Rows from block 3 of the text encoder of a small contrastive image-text model, named by matrix and row number. Rows with one number belong to one neuron. Each number is 200 + 30 x the weight over its row's rms, rounded and kept within 0 to 999. All counts start at 0.
After each neuron's rows are labels from the 100 texts, of 14848, where the neuron reaches its highest value: "fires on" is the input token at the peak. Only what is clearly more common there than usual is listed. The data: photos with spoken descriptions (Open Images, Localized Narratives).
# fc1: MLP up (text_encoder.blocks.3.mlp.fc1.weight, 1152x192), inputs 96-191
# fc2: MLP down (text_encoder.blocks.3.mlp.fc2.weight, 192x1152, transposed), outputs 96-191

fc1.577,218,165,192,209,211,160,216,213,210,153,278,197,173,171,225,202,226,202,146,201,204,160,259,216,243,220,193,167,223,197,142,187,240,237,202,191,232,231,228,200,248,190,200,231,128,169,192,262,254,191,230,177,223,178,224,219,161,220,164,173,130,171,213,200,200,220,188,210,207,210,205,200,200,229,157,219,205,200,187,185,221,141,147,225,251,140,156,157,220,229,184,171,216,231,183,251
fc2.577,166,196,200,199,222,183,234,197,192,199,236,198,198,197,141,194,139,215,204,192,199,200,216,189,180,168,191,198,224,187,202,198,216,208,210,198,202,275,201,202,200,198,201,164,193,201,92,214,207,196,187,202,210,204,199,199,205,210,206,147,198,192,232,237,190,200,193,203,290,200,203,209,210,215,217,200,203,199,203,200,185,217,214,231,164,185,208,203,199,191,197,177,180,153,188,173
fires on: "."; "in"; "is"; ","

fc1.248,256,205,198,148,191,171,164,255,130,259,192,197,198,212,163,204,223,213,216,242,178,202,209,221,179,193,178,192,231,197,198,192,269,177,172,166,196,197,230,191,206,121,211,218,245,187,184,211,184,196,231,232,197,146,199,255,206,197,190,136,203,267,265,224,196,178,177,217,214,254,207,211,101,236,201,183,241,202,165,187,187,210,185,212,202,198,222,202,170,177,219,234,189,164,243,199
fc2.248,200,112,201,179,201,200,196,201,199,206,192,208,279,224,195,157,232,221,198,196,218,201,124,237,198,192,199,199,200,218,189,212,199,195,202,209,197,197,180,192,174,192,118,241,143,200,170,215,185,179,192,176,217,164,200,204,158,186,177,86,199,203,277,206,199,203,200,187,180,219,193,225,200,206,202,250,201,198,200,209,209,208,198,209,200,165,186,241,206,270,205,287,203,154,181,204
fires on: "person"; "<end>"; "blue"

fc1.267,195,186,196,262,236,162,189,259,229,181,227,199,206,175,217,230,175,261,210,200,185,204,197,298,201,199,181,191,235,220,190,218,202,200,184,179,270,215,240,189,248,206,190,195,193,202,197,202,190,208,190,253,176,200,201,205,206,186,207,232,176,222,208,231,214,198,201,271,170,207,190,208,176,199,213,218,192,208,172,142,184,194,184,199,213,241,194,207,187,191,222,172,179,143,199,213
fc2.267,205,210,201,199,196,135,255,222,263,188,196,206,194,171,152,194,206,103,216,141,169,201,199,214,287,231,189,186,178,197,207,199,207,203,197,147,213,209,200,210,253,211,153,173,201,208,172,182,150,203,208,246,232,208,190,202,227,207,194,191,202,205,187,194,200,200,197,205,191,155,224,200,203,144,200,284,294,200,199,203,220,187,203,199,187,197,195,173,170,194,190,193,201,274,201,196
fires on: "and"; ","

fc1.757,207,189,197,121,179,198,194,203,249,181,262,194,197,204,191,178,200,134,210,225,225,177,208,204,198,226,254,164,201,180,201,159,170,220,178,199,246,204,174,237,251,180,208,231,219,229,177,206,202,191,174,181,229,188,183,204,200,229,215,195,193,161,205,150,109,192,201,210,212,166,205,266,166,222,212,158,237,227,226,205,164,183,177,184,152,261,210,162,142,177,228,160,193,203,194,157
fc2.757,200,192,134,192,195,177,202,211,196,210,254,123,199,209,194,224,208,187,197,203,199,200,198,222,212,234,173,196,201,143,207,201,210,267,201,200,200,190,198,168,198,256,162,249,233,167,161,174,224,192,207,202,199,188,231,217,89,201,195,198,295,180,195,196,197,197,188,199,203,243,211,205,200,211,209,184,201,229,203,221,187,200,184,209,207,199,200,223,200,200,166,200,203,191,185,197
fires on: "<end>"; "grass"

fc1.579,202,209,176,198,193,202,195,187,194,200,151,185,192,200,207,185,187,195,186,261,218,153,211,196,239,192,147,199,188,215,239,204,228,205,131,193,177,135,208,207,179,197,238,161,195,240,190,136,201,208,201,228,225,174,183,205,200,202,205,187,197,192,159,198,197,187,218,200,199,187,215,200,174,252,225,209,173,226,227,210,223,192,196,219,189,197,182,225,200,204,216,180,174,188,211,195
fc2.579,211,201,198,232,223,216,196,176,215,210,229,210,308,247,183,191,207,201,172,202,200,194,258,174,212,201,161,201,148,202,260,229,166,195,254,200,230,201,172,271,213,230,201,170,200,199,155,182,200,152,199,203,197,197,200,197,140,200,222,219,163,262,201,170,199,183,195,199,262,193,208,177,200,143,197,187,188,189,226,201,223,200,192,279,196,195,182,253,311,204,200,189,199,212,201,173
fires on: "water"

fc1.514,209,215,157,180,180,187,188,204,198,187,136,201,213,133,224,201,128,230,145,231,207,205,236,182,241,218,191,199,177,247,220,183,268,166,202,182,204,165,247,269,224,232,213,205,241,199,225,251,235,200,192,194,215,204,246,175,223,243,170,199,196,199,191,198,162,250,202,207,185,241,148,192,198,167,192,253,193,148,197,197,206,194,181,205,244,212,195,151,181,240,264,204,212,261,193,177
fc2.514,241,214,190,160,200,198,198,182,152,201,198,129,225,200,190,186,219,201,88,191,230,183,89,195,206,186,236,192,197,192,195,201,125,240,230,197,231,197,180,209,227,199,197,157,198,199,225,200,191,201,200,189,199,171,170,173,200,201,207,231,118,195,171,246,205,202,190,200,200,222,228,182,186,221,181,231,200,175,224,250,198,202,210,199,195,194,182,205,200,192,165,196,200,251,202,122
fires on: "and"; "<end>"

fc1.451,177,201,195,206,195,254,247,223,169,239,210,207,191,230,245,234,183,188,184,278,205,176,165,154,200,165,175,174,191,185,220,176,198,185,198,155,209,204,201,213,199,161,192,131,177,184,244,244,196,183,185,212,205,177,213,180,183,207,199,209,268,200,181,188,140,209,290,238,205,215,207,217,167,182,239,210,171,202,206,193,170,189,194,194,209,194,226,189,168,155,226,197,201,276,182,197
fc2.451,125,204,200,229,322,197,199,185,208,228,200,199,294,201,208,250,219,198,172,189,199,201,182,233,198,209,192,200,200,203,213,211,199,199,210,201,209,213,197,191,211,265,197,171,200,131,188,147,173,185,183,241,200,187,170,200,209,200,203,113,251,198,200,194,190,223,121,199,200,163,237,168,197,203,186,186,204,227,263,190,180,147,247,201,200,212,148,187,182,205,200,192,141,197,189,194
fires on: "<end>"; "women"; "art"

fc1.603,212,200,196,207,166,190,201,226,190,276,194,232,181,235,149,210,201,204,155,189,226,160,244,200,150,175,222,199,245,193,178,190,201,189,211,207,174,186,226,203,158,203,202,199,205,182,183,234,233,227,199,241,205,218,191,252,203,160,173,147,200,112,166,213,239,133,229,174,206,212,212,251,156,211,196,234,199,193,202,178,205,229,205,188,199,174,201,258,185,153,211,160,202,111,243,226
fc2.603,235,202,284,200,69,204,201,156,200,212,192,226,213,223,152,145,221,198,202,162,205,200,200,199,142,226,200,207,199,199,173,154,164,165,191,193,200,155,194,253,218,180,212,202,202,183,152,156,188,211,206,200,187,199,226,203,137,187,200,214,170,210,203,184,201,202,196,215,212,202,197,201,209,198,208,200,199,203,190,212,218,209,184,193,202,192,199,256,232,134,253,197,200,151,196,200
fires on: "water"; ","; "top"

fc1.574,188,218,225,172,192,171,154,225,199,182,200,246,159,192,184,174,190,206,136,173,223,211,218,207,198,225,216,206,107,199,210,158,255,235,244,170,218,225,181,225,227,207,174,276,176,198,190,314,187,210,192,152,209,191,183,210,230,173,183,165,169,211,197,200,199,191,193,186,208,210,223,273,203,178,257,198,184,175,261,244,205,163,218,201,225,230,249,166,170,183,232,198,201,215,233,204
fc2.574,202,192,199,227,222,205,245,214,190,200,196,206,218,199,184,201,208,185,204,197,221,191,174,182,197,200,222,121,203,225,227,213,193,201,217,175,182,210,184,168,212,192,196,172,253,172,204,274,197,266,194,196,180,203,175,222,163,208,214,201,317,182,193,199,183,201,210,129,199,200,199,142,202,202,204,202,200,250,252,198,194,194,198,221,207,201,226,200,218,260,194,227,181,207,197,229
fires on: "<end>"; "and"

fc1.103,190,199,200,209,258,185,199,206,202,196,183,202,180,200,219,223,201,156,190,178,134,214,227,228,240,223,175,263,212,173,196,202,218,179,133,151,201,183,233,221,206,151,199,281,186,222,192,206,211,226,126,212,198,137,245,265,197,191,200,217,180,154,162,199,162,115,192,196,213,216,267,214,179,225,204,199,221,178,193,223,221,207,182,201,228,208,188,204,200,170,186,204,215,218,218,235
fc2.103,199,194,233,222,190,209,202,202,201,200,199,201,200,200,199,199,171,144,165,203,175,215,200,204,169,200,237,207,192,169,205,196,207,203,201,280,209,203,172,250,111,270,200,198,184,191,196,110,203,199,209,194,197,212,202,234,134,203,199,203,201,241,205,189,156,146,230,243,200,187,187,197,244,207,195,268,121,203,178,163,181,82,185,213,199,187,204,164,204,214,208,204,207,249,193,200
fires on: "water"; "and"

fc1.159,218,237,138,160,200,147,245,207,245,199,220,231,198,200,192,247,201,183,285,253,187,188,152,170,226,166,146,206,191,188,163,155,165,210,251,191,245,227,191,211,227,184,183,193,187,231,237,201,196,191,230,213,211,170,194,161,202,199,165,171,222,247,146,153,169,200,192,203,200,225,194,217,213,200,191,189,214,203,155,155,233,195,196,217,163,203,206,183,188,196,217,233,175,214,214,240
fc2.159,174,199,182,135,169,190,191,198,213,200,205,150,179,205,213,199,201,196,201,181,202,147,199,204,203,210,196,241,200,230,200,202,198,190,200,204,155,232,197,235,201,199,228,199,213,200,232,182,200,205,216,199,200,200,199,200,196,212,107,200,170,198,201,200,209,205,200,216,227,237,200,200,278,168,194,185,197,272,180,196,204,200,299,221,197,197,187,236,204,200,227,200,203,165,121,178
fires on: "<end>"; "statue"; "plants"

fc1.13,204,218,229,196,200,178,235,223,214,219,202,193,209,231,200,209,197,99,162,109,244,171,225,257,173,218,199,158,192,204,196,186,198,217,248,197,213,291,196,186,175,197,240,176,194,173,217,232,200,202,146,198,171,224,196,219,272,226,139,191,201,206,211,205,184,193,191,199,183,181,170,229,200,171,200,192,198,159,207,180,147,205,204,169,137,235,157,165,215,210,139,199,155,203,205,177
fc2.13,198,207,200,200,252,207,171,201,199,209,238,210,207,232,197,199,198,200,223,201,201,202,231,180,200,204,162,199,198,185,197,198,180,208,167,251,224,201,193,170,197,203,208,199,199,201,200,196,102,191,187,239,191,199,201,195,94,202,206,194,203,207,200,180,171,248,197,199,205,221,207,197,245,205,199,199,155,201,183,202,246,207,185,212,237,189,209,192,201,200,144,203,240,155,147,203
fires on: "and"; "bird"; "white"; "them"

fc1.368,212,146,193,172,201,178,194,135,168,202,253,201,213,200,234,190,156,249,201,216,175,232,207,169,197,168,194,202,182,244,204,206,267,167,221,211,188,218,194,191,202,203,197,201,204,196,216,249,201,157,259,205,198,200,161,195,199,277,194,215,148,153,177,205,256,181,181,197,248,199,219,214,241,202,183,160,262,227,214,161,179,171,160,194,188,171,187,196,235,161,161,237,202,185,258,227
fc2.368,200,221,186,201,196,131,199,200,217,259,216,196,179,204,253,307,214,201,196,208,194,198,204,200,177,188,193,202,252,190,183,188,183,201,190,215,129,173,158,191,202,166,190,202,200,218,217,228,200,190,200,161,140,173,200,206,270,192,190,309,210,208,201,210,202,230,235,284,193,199,194,186,174,201,215,190,179,195,200,193,214,214,212,174,170,199,202,227,200,159,209,192,250,279,206,204
fires on: ","; "<end>"; "ground"

fc1.758,172,246,185,147,126,218,123,182,250,184,185,184,224,202,219,196,189,209,187,252,202,189,227,191,205,200,191,141,232,200,241,173,242,104,161,170,202,230,196,160,187,132,261,269,239,227,235,217,203,202,215,212,183,201,210,206,195,203,213,199,153,151,217,223,189,209,200,262,197,205,206,265,158,199,178,232,210,195,239,212,201,213,204,201,217,151,224,191,198,197,196,189,153,196,214,214
fc2.758,207,202,198,217,211,192,186,197,202,180,208,204,158,201,56,229,169,179,198,250,190,180,207,259,200,293,202,213,202,183,200,217,168,195,215,227,198,193,201,200,200,195,188,198,203,222,214,210,207,203,205,191,171,203,198,201,177,200,200,184,202,199,208,235,147,198,187,160,200,138,203,195,195,200,234,112,199,204,200,200,182,202,211,200,186,221,185,200,199,203,200,201,323,198,205,212
fires on: "flowers"; "there"

fc1.61,159,162,206,211,244,231,212,221,188,279,212,189,279,187,205,220,171,226,166,140,205,190,195,205,249,202,196,248,196,178,229,184,208,206,172,227,207,235,183,188,211,128,172,182,174,301,185,212,199,225,171,230,169,187,144,201,244,229,197,204,182,209,238,225,198,205,194,206,144,170,197,191,161,168,197,230,130,209,186,236,199,224,161,198,253,191,205,185,222,167,189,168,159,208,221,152
fc2.61,192,200,199,156,188,214,264,210,202,200,210,198,281,217,200,163,210,231,195,220,201,124,180,204,175,183,221,195,200,230,197,202,157,192,215,240,173,201,208,199,208,200,234,188,156,225,197,76,196,209,200,148,191,199,209,150,200,180,199,197,186,200,192,212,187,155,199,201,48,268,269,200,196,203,216,201,256,200,190,187,201,178,206,200,175,204,203,197,194,184,254,207,212,200,191,198
fires on: ","; "are"; "some"

fc1.471,154,206,210,168,211,226,197,207,176,182,256,179,193,215,258,201,159,196,217,199,198,200,199,193,153,194,230,202,170,229,194,190,212,206,215,209,214,170,271,205,199,218,238,184,194,225,126,153,175,230,209,223,187,204,199,278,205,132,264,214,200,239,128,181,200,169,196,200,185,232,215,224,175,208,233,179,202,200,197,192,200,182,245,189,162,156,209,172,155,117,171,189,182,233,139,222
fc2.471,176,199,197,193,215,189,221,148,201,208,173,192,318,253,200,194,200,194,218,203,199,202,199,192,212,212,199,210,203,194,278,258,200,187,210,231,185,253,201,168,279,198,182,188,200,171,187,200,215,209,204,222,191,199,214,177,200,197,188,163,97,190,297,289,190,204,202,288,199,195,200,191,197,201,178,213,230,206,208,181,145,196,175,181,219,205,185,189,204,228,217,79,200,199,191,193
fires on: "in"; "object"; "there"; "can"

fc1.759,278,141,212,204,127,200,184,186,215,157,180,188,193,201,218,201,226,244,204,202,174,161,206,148,212,194,172,223,209,198,174,214,195,207,225,239,197,230,203,170,216,189,189,234,163,195,215,228,189,138,198,257,174,199,202,216,170,189,185,230,170,197,205,168,199,203,195,181,155,194,213,165,212,227,287,198,191,200,219,215,256,165,201,121,218,185,154,180,213,202,202,203,181,203,200,207
fc2.759,191,256,261,184,200,183,133,200,233,202,199,198,200,175,198,251,212,197,210,202,173,261,224,198,192,182,200,173,198,206,236,192,178,125,200,146,195,224,215,211,189,200,201,286,171,212,227,200,328,196,198,198,192,109,203,187,202,202,193,141,231,204,199,197,201,204,194,198,285,200,222,194,76,189,185,205,202,199,191,289,196,184,201,197,195,221,182,241,217,199,182,205,196,200,214,203
fires on: ","; "many"; "she"; "woman"

fc1.280,222,194,196,203,150,149,188,199,192,192,270,212,176,182,245,190,153,222,229,198,184,279,232,186,147,203,203,211,195,196,169,162,265,179,170,186,187,198,173,201,184,194,189,216,190,199,162,195,268,271,193,141,181,183,212,148,206,232,209,167,212,240,232,155,180,205,186,193,183,202,197,216,200,222,164,178,205,205,211,234,192,242,171,146,199,191,188,176,197,223,221,167,184,159,192,202
fc2.280,200,168,208,195,227,113,205,134,202,198,202,146,317,207,199,269,194,210,129,115,214,194,58,199,226,230,237,183,200,207,198,200,188,198,197,219,140,161,219,210,230,159,181,106,175,208,199,210,201,208,200,192,195,195,200,244,201,243,180,212,195,201,203,214,189,238,213,216,185,243,200,201,200,204,170,191,202,211,157,200,262,218,204,209,248,193,200,200,123,202,181,178,200,219,184,208
fires on: "and"; "hand"

fc1.542,215,190,278,202,198,259,261,182,275,176,202,279,175,197,215,215,152,238,221,252,186,173,221,252,191,187,153,193,197,154,170,188,229,214,179,188,200,279,164,203,183,195,161,194,204,173,201,200,187,178,206,228,207,192,184,192,201,146,250,160,199,218,261,205,227,237,157,209,204,215,197,182,205,196,159,192,197,213,207,135,212,231,184,203,202,248,172,197,221,216,156,202,201,199,239,195
fc2.542,181,158,216,152,231,217,147,192,195,194,191,192,200,207,187,200,237,268,197,211,174,197,218,190,201,216,200,205,191,135,233,192,198,200,201,204,186,34,331,228,194,193,211,331,238,189,188,229,198,254,200,212,212,201,244,195,222,196,200,195,261,198,187,230,195,210,198,88,202,186,220,205,201,202,200,203,198,189,200,200,212,175,178,232,193,222,212,160,200,124,200,213,234,295,199,195
fires on: "."; "a"; "there"; "an"

fc1.118,215,211,185,215,199,168,210,196,154,180,183,201,244,142,194,195,216,198,199,201,177,225,259,177,200,208,231,161,170,260,216,183,205,185,210,237,134,237,254,216,189,210,162,173,232,182,217,216,166,178,192,251,187,227,281,179,194,199,203,195,199,197,231,198,215,209,181,260,164,279,164,199,204,145,188,135,160,192,209,187,171,215,198,262,166,174,172,204,188,197,204,282,193,197,220,195
fc2.118,205,201,206,210,197,200,200,129,204,198,201,238,200,208,190,225,196,199,214,200,201,197,197,189,200,189,202,183,199,201,202,211,201,131,201,202,199,146,200,201,198,108,227,198,289,140,238,158,195,96,199,203,195,201,187,198,120,199,199,194,240,204,250,157,199,200,210,203,183,211,213,199,188,196,193,251,200,235,189,203,177,83,200,199,199,200,203,219,204,243,205,201,201,211,201,224
fires on: "<end>"; "wearing"

fc1.191,179,169,206,188,203,187,189,211,176,197,192,203,190,187,227,154,206,203,187,230,289,197,205,292,241,147,267,224,152,242,231,241,222,227,206,174,183,198,209,224,237,175,159,234,135,227,196,208,218,188,189,198,182,188,173,176,224,235,213,260,200,219,192,200,207,248,148,201,237,172,211,214,174,248,111,169,191,184,206,233,172,214,232,191,220,200,148,201,194,143,180,201,293,215,214,262
fc2.191,184,198,201,156,212,195,217,128,201,199,200,195,198,190,240,170,200,174,265,182,212,198,171,195,192,204,201,186,203,189,201,213,174,198,202,254,168,193,157,200,201,262,197,222,195,196,185,230,202,199,203,274,197,201,200,208,131,202,191,166,200,220,188,199,185,261,175,201,200,226,178,225,192,200,199,207,260,262,196,198,227,231,200,193,193,199,202,198,215,265,82,180,187,200,149,178
fires on: "windows"; "bowl"

fc1.524,177,198,197,123,210,184,205,220,216,182,202,216,212,202,198,201,206,212,183,198,203,228,215,200,206,202,249,210,203,225,308,179,205,210,206,118,169,175,196,212,203,262,196,198,184,270,209,193,196,192,205,257,131,196,257,202,125,196,201,183,237,215,222,223,216,199,208,187,221,203,149,216,204,200,208,166,195,178,176,153,200,187,188,173,204,203,207,250,176,199,203,144,127,134,151,196
fc2.524,295,200,197,211,215,185,246,219,202,200,199,233,218,194,232,232,205,156,208,241,197,200,199,204,200,200,252,215,210,179,128,201,196,193,200,200,230,200,198,208,166,201,197,200,201,196,201,189,202,203,172,200,291,199,193,228,198,174,188,196,175,159,213,130,192,213,200,195,201,170,270,194,200,158,196,200,204,200,189,200,226,200,248,200,199,202,199,193,241,182,178,241,200,400,201,200
fires on: "person"; "<end>"; ","

fc1.444,188,225,162,200,259,235,189,188,193,221,215,203,178,207,209,301,180,220,204,280,208,219,266,174,177,188,200,164,158,210,188,123,258,215,210,169,243,211,186,213,211,189,145,200,215,184,150,205,199,229,228,163,199,203,205,202,195,212,206,197,200,198,201,261,136,185,255,193,213,218,172,218,176,185,203,200,197,244,194,165,187,166,180,202,192,203,194,192,218,172,184,208,221,198,190,127
fc2.444,177,197,198,253,197,204,224,199,200,219,182,198,207,198,232,216,180,201,188,199,200,199,215,194,204,197,200,171,187,262,258,199,173,198,200,194,204,213,176,202,220,145,122,185,200,200,221,217,195,203,199,201,192,184,209,200,147,189,74,203,201,134,231,200,202,192,195,201,229,290,149,189,188,204,200,243,196,182,279,238,196,183,200,213,190,202,214,193,200,235,202,183,199,240,224,201
fires on: "<end>"; "blue"

fc1.682,189,154,181,232,225,222,124,125,195,236,200,235,200,215,211,207,153,193,191,212,181,134,289,200,217,173,209,193,186,220,201,200,221,212,251,205,201,235,168,189,176,213,184,204,199,240,156,188,197,233,184,190,212,200,199,219,201,192,203,234,225,216,176,199,160,213,188,252,156,197,227,211,181,210,207,187,204,209,189,168,174,201,185,218,231,202,209,213,189,202,207,195,244,231,189,162
fc2.682,200,237,203,169,202,188,196,197,221,195,203,108,198,197,295,167,224,198,221,98,217,203,185,198,207,195,180,168,258,197,189,199,316,200,209,200,245,180,203,199,199,234,207,218,196,125,193,185,200,200,194,235,141,248,232,219,199,200,128,155,265,130,208,202,205,209,198,221,255,191,181,129,180,200,189,200,203,195,190,202,209,215,254,181,188,200,199,199,199,204,138,214,220,199,258,201
fires on: "water"; "behind"; "white"; "observe"

fc1.153,239,190,111,188,203,206,248,179,187,200,240,149,153,201,227,178,184,239,170,203,282,212,199,199,178,205,191,243,170,230,248,200,217,200,199,176,201,194,192,170,217,185,220,199,197,188,205,229,219,182,200,235,226,215,167,205,173,201,197,182,196,205,192,197,213,190,199,252,198,205,195,212,193,239,207,236,172,167,185,186,236,121,225,191,120,182,148,156,213,165,250,176,189,218,192,214
fc2.153,197,180,226,200,200,267,213,208,195,201,212,199,204,200,204,186,170,196,236,214,209,161,198,200,195,201,177,174,199,103,204,264,157,249,198,201,234,208,179,206,208,200,208,196,204,220,193,141,200,170,201,201,211,201,198,194,209,170,172,285,391,194,201,207,130,201,203,206,179,207,199,89,187,198,191,200,199,201,197,200,199,199,181,199,208,191,218,199,246,201,200,201,201,221,215,202
fires on: "person"; "water"

fc1.57,230,201,195,207,188,200,227,195,204,229,205,198,198,201,211,192,218,201,259,220,172,152,217,167,177,230,244,199,236,236,184,203,204,174,230,84,226,180,240,235,192,204,199,219,236,199,190,253,178,191,148,182,220,180,206,194,209,171,211,160,249,262,222,191,186,134,235,231,163,202,197,191,254,125,196,200,178,208,168,221,199,152,143,210,215,183,154,193,204,207,191,219,201,208,271,213
fc2.57,189,194,261,210,196,204,233,177,182,219,161,199,199,180,235,210,201,199,209,198,176,275,171,161,205,202,200,214,194,198,195,193,189,202,198,193,142,208,210,199,178,200,199,151,206,184,200,200,216,188,176,200,196,368,214,181,199,165,185,182,194,200,197,186,195,303,204,200,197,203,198,194,206,224,220,209,271,196,210,197,204,195,183,200,196,209,243,217,197,149,207,186,201,203,198,198
fires on: "water"; "there"; "wood"

fc1.206,199,171,212,242,217,254,200,154,217,199,193,224,199,199,159,193,200,160,193,276,185,192,253,238,196,154,186,211,220,202,126,199,201,203,218,224,171,227,186,243,197,178,181,180,206,179,209,128,201,226,224,195,193,154,255,197,209,198,146,205,237,209,254,177,206,194,254,204,131,183,177,190,192,189,191,201,216,233,200,222,174,165,210,174,203,193,197,167,222,199,153,225,191,306,175,244
fc2.206,226,192,203,201,201,197,200,170,261,197,200,105,203,138,249,202,197,195,272,184,196,169,188,190,185,231,202,201,214,169,206,192,51,200,233,164,190,201,222,181,197,213,197,209,195,132,201,191,173,186,122,201,210,219,198,204,200,197,205,206,200,202,198,213,198,198,211,208,189,223,212,250,205,212,198,206,187,200,187,182,216,145,200,202,195,237,200,216,206,207,201,196,169,197,199,205
fires on: "front"

fc1.464,190,218,180,219,187,233,316,161,206,189,220,187,224,197,207,250,174,157,146,198,193,244,243,205,288,189,219,213,201,205,189,187,205,201,188,210,184,185,208,152,209,218,230,188,207,213,189,203,224,160,209,223,200,200,152,167,201,215,180,198,209,196,232,177,177,201,207,225,221,309,195,201,219,204,202,193,247,201,203,184,205,196,231,203,200,242,201,194,225,200,242,111,199,181,202,180
fc2.464,198,196,206,200,189,208,39,198,198,199,202,200,194,180,200,174,222,209,203,221,213,205,187,201,166,226,200,186,204,200,219,199,188,201,191,199,201,237,172,180,198,201,195,202,200,199,198,199,202,280,204,204,219,217,199,201,201,216,202,193,200,200,196,190,201,191,195,214,162,199,202,200,196,200,219,245,205,149,201,199,169,177,162,176,196,179,139,125,104,196,200,363,163,193,199,291
fires on: "windows"; "yellow"

fc1.173,153,217,208,216,192,183,147,214,202,200,217,237,214,205,206,226,200,184,177,215,190,236,228,164,198,192,202,194,200,198,237,181,184,200,177,179,237,163,234,269,250,153,197,182,178,144,201,192,196,154,175,195,229,210,193,176,153,222,198,176,197,236,203,200,207,206,208,266,192,259,105,163,191,159,231,158,190,177,164,236,218,173,208,170,208,222,235,174,166,202,191,212,238,216,190,230
fc2.173,322,208,200,196,168,200,212,200,203,186,198,213,206,178,207,175,157,195,195,128,200,204,206,199,197,166,234,186,170,183,214,197,106,156,218,198,170,199,197,194,231,200,207,199,179,196,217,115,98,180,207,216,188,189,203,316,222,185,208,187,210,268,114,210,201,201,200,200,214,201,213,199,206,168,193,200,200,218,228,202,163,227,200,191,199,202,201,206,285,201,144,199,199,189,220,191
fires on: ","; "man"; "them"; "some"

fc1.339,217,176,201,201,201,200,212,172,264,270,221,199,210,200,188,220,169,213,163,196,182,182,176,191,225,203,200,193,196,205,198,186,159,166,206,232,193,189,200,205,197,189,200,200,200,184,200,180,224,220,209,199,200,195,0,203,198,204,204,163,195,221,217,192,206,195,198,197,197,200,190,201,277,192,200,227,188,200,200,199,205,200,249,209,133,242,204,197,200,210,196,193,213,208,190,203
fc2.339,200,200,203,200,202,202,199,201,200,200,200,200,200,200,200,209,222,200,200,200,201,200,200,200,200,201,201,200,200,199,195,200,200,200,200,200,204,199,200,200,200,201,199,199,202,200,200,200,200,199,200,200,199,216,601,201,206,200,197,200,201,194,200,203,201,201,200,202,200,201,199,200,199,198,201,200,205,200,200,200,180,201,200,197,200,200,199,198,206,200,200,202,199,200,200,200
fires on: "."; "over"

fc1.717,200,195,199,205,199,203,198,196,201,200,195,199,197,218,201,203,200,200,200,200,303,204,183,200,200,200,196,197,201,201,198,200,202,199,200,196,205,199,200,200,200,198,196,200,199,225,194,191,222,202,200,198,200,200,199,200,200,176,200,200,209,201,191,201,197,202,199,199,199,200,198,66,119,201,201,201,0,200,405,199,201,188,200,201,200,200,199,232,200,227,198,138,200,205,190,200
fc2.717,200,201,200,200,200,199,200,200,200,201,201,200,200,200,200,200,199,200,200,198,200,200,198,200,200,200,200,200,200,200,200,200,200,199,200,199,200,200,200,200,199,200,200,200,200,200,200,200,200,200,200,200,200,201,200,200,200,200,200,200,200,200,292,200,200,200,200,200,200,205,201,270,200,201,200,194,499,200,0,200,199,200,199,200,200,200,200,201,200,200,200,212,200,200,200,204
fires on: "in"; "some"

fc1.670,191,240,232,202,211,216,170,198,181,231,220,214,216,203,159,220,183,178,201,176,225,208,206,209,192,148,197,203,215,206,135,138,311,184,244,213,212,230,185,221,208,251,200,197,237,194,181,246,219,190,163,185,224,78,198,182,196,160,189,207,231,215,193,187,313,201,192,212,143,173,164,206,202,164,205,208,177,239,199,202,224,235,195,195,206,249,206,216,272,194,209,194,212,190,200,204
fc2.670,182,209,203,223,200,252,191,165,199,201,213,199,226,172,206,196,212,204,203,154,201,183,195,200,197,187,244,200,219,162,208,277,201,194,207,246,196,200,210,200,219,202,194,204,218,146,201,199,207,206,177,290,207,196,192,217,196,182,143,200,200,196,210,208,199,204,209,152,196,202,224,186,198,206,94,198,200,185,200,155,236,208,203,196,194,231,240,186,203,205,204,200,200,203,221,198
fires on: ","; "plate"

fc1.361,237,200,189,180,177,196,197,196,169,209,227,242,199,201,225,177,203,231,193,172,154,209,204,234,258,208,207,226,158,243,162,161,229,176,200,221,159,184,232,214,169,220,219,198,210,233,241,174,224,210,181,150,130,193,211,159,221,212,197,214,192,217,197,226,206,265,175,179,239,208,201,216,199,202,235,155,207,144,224,225,246,204,241,140,225,246,214,207,191,209,220,223,200,152,224,211
fc2.361,183,200,188,201,193,237,166,211,200,204,220,200,199,202,213,199,242,180,208,194,192,273,232,201,161,217,208,200,224,198,202,222,141,199,259,263,251,203,201,243,208,196,229,195,201,206,175,182,187,200,195,197,269,191,197,200,220,213,210,198,199,198,200,241,147,197,204,199,153,203,187,203,176,208,203,196,247,200,174,202,198,215,224,202,214,208,219,181,192,181,260,190,198,109,201,200
fires on: "and"; "few"; "can"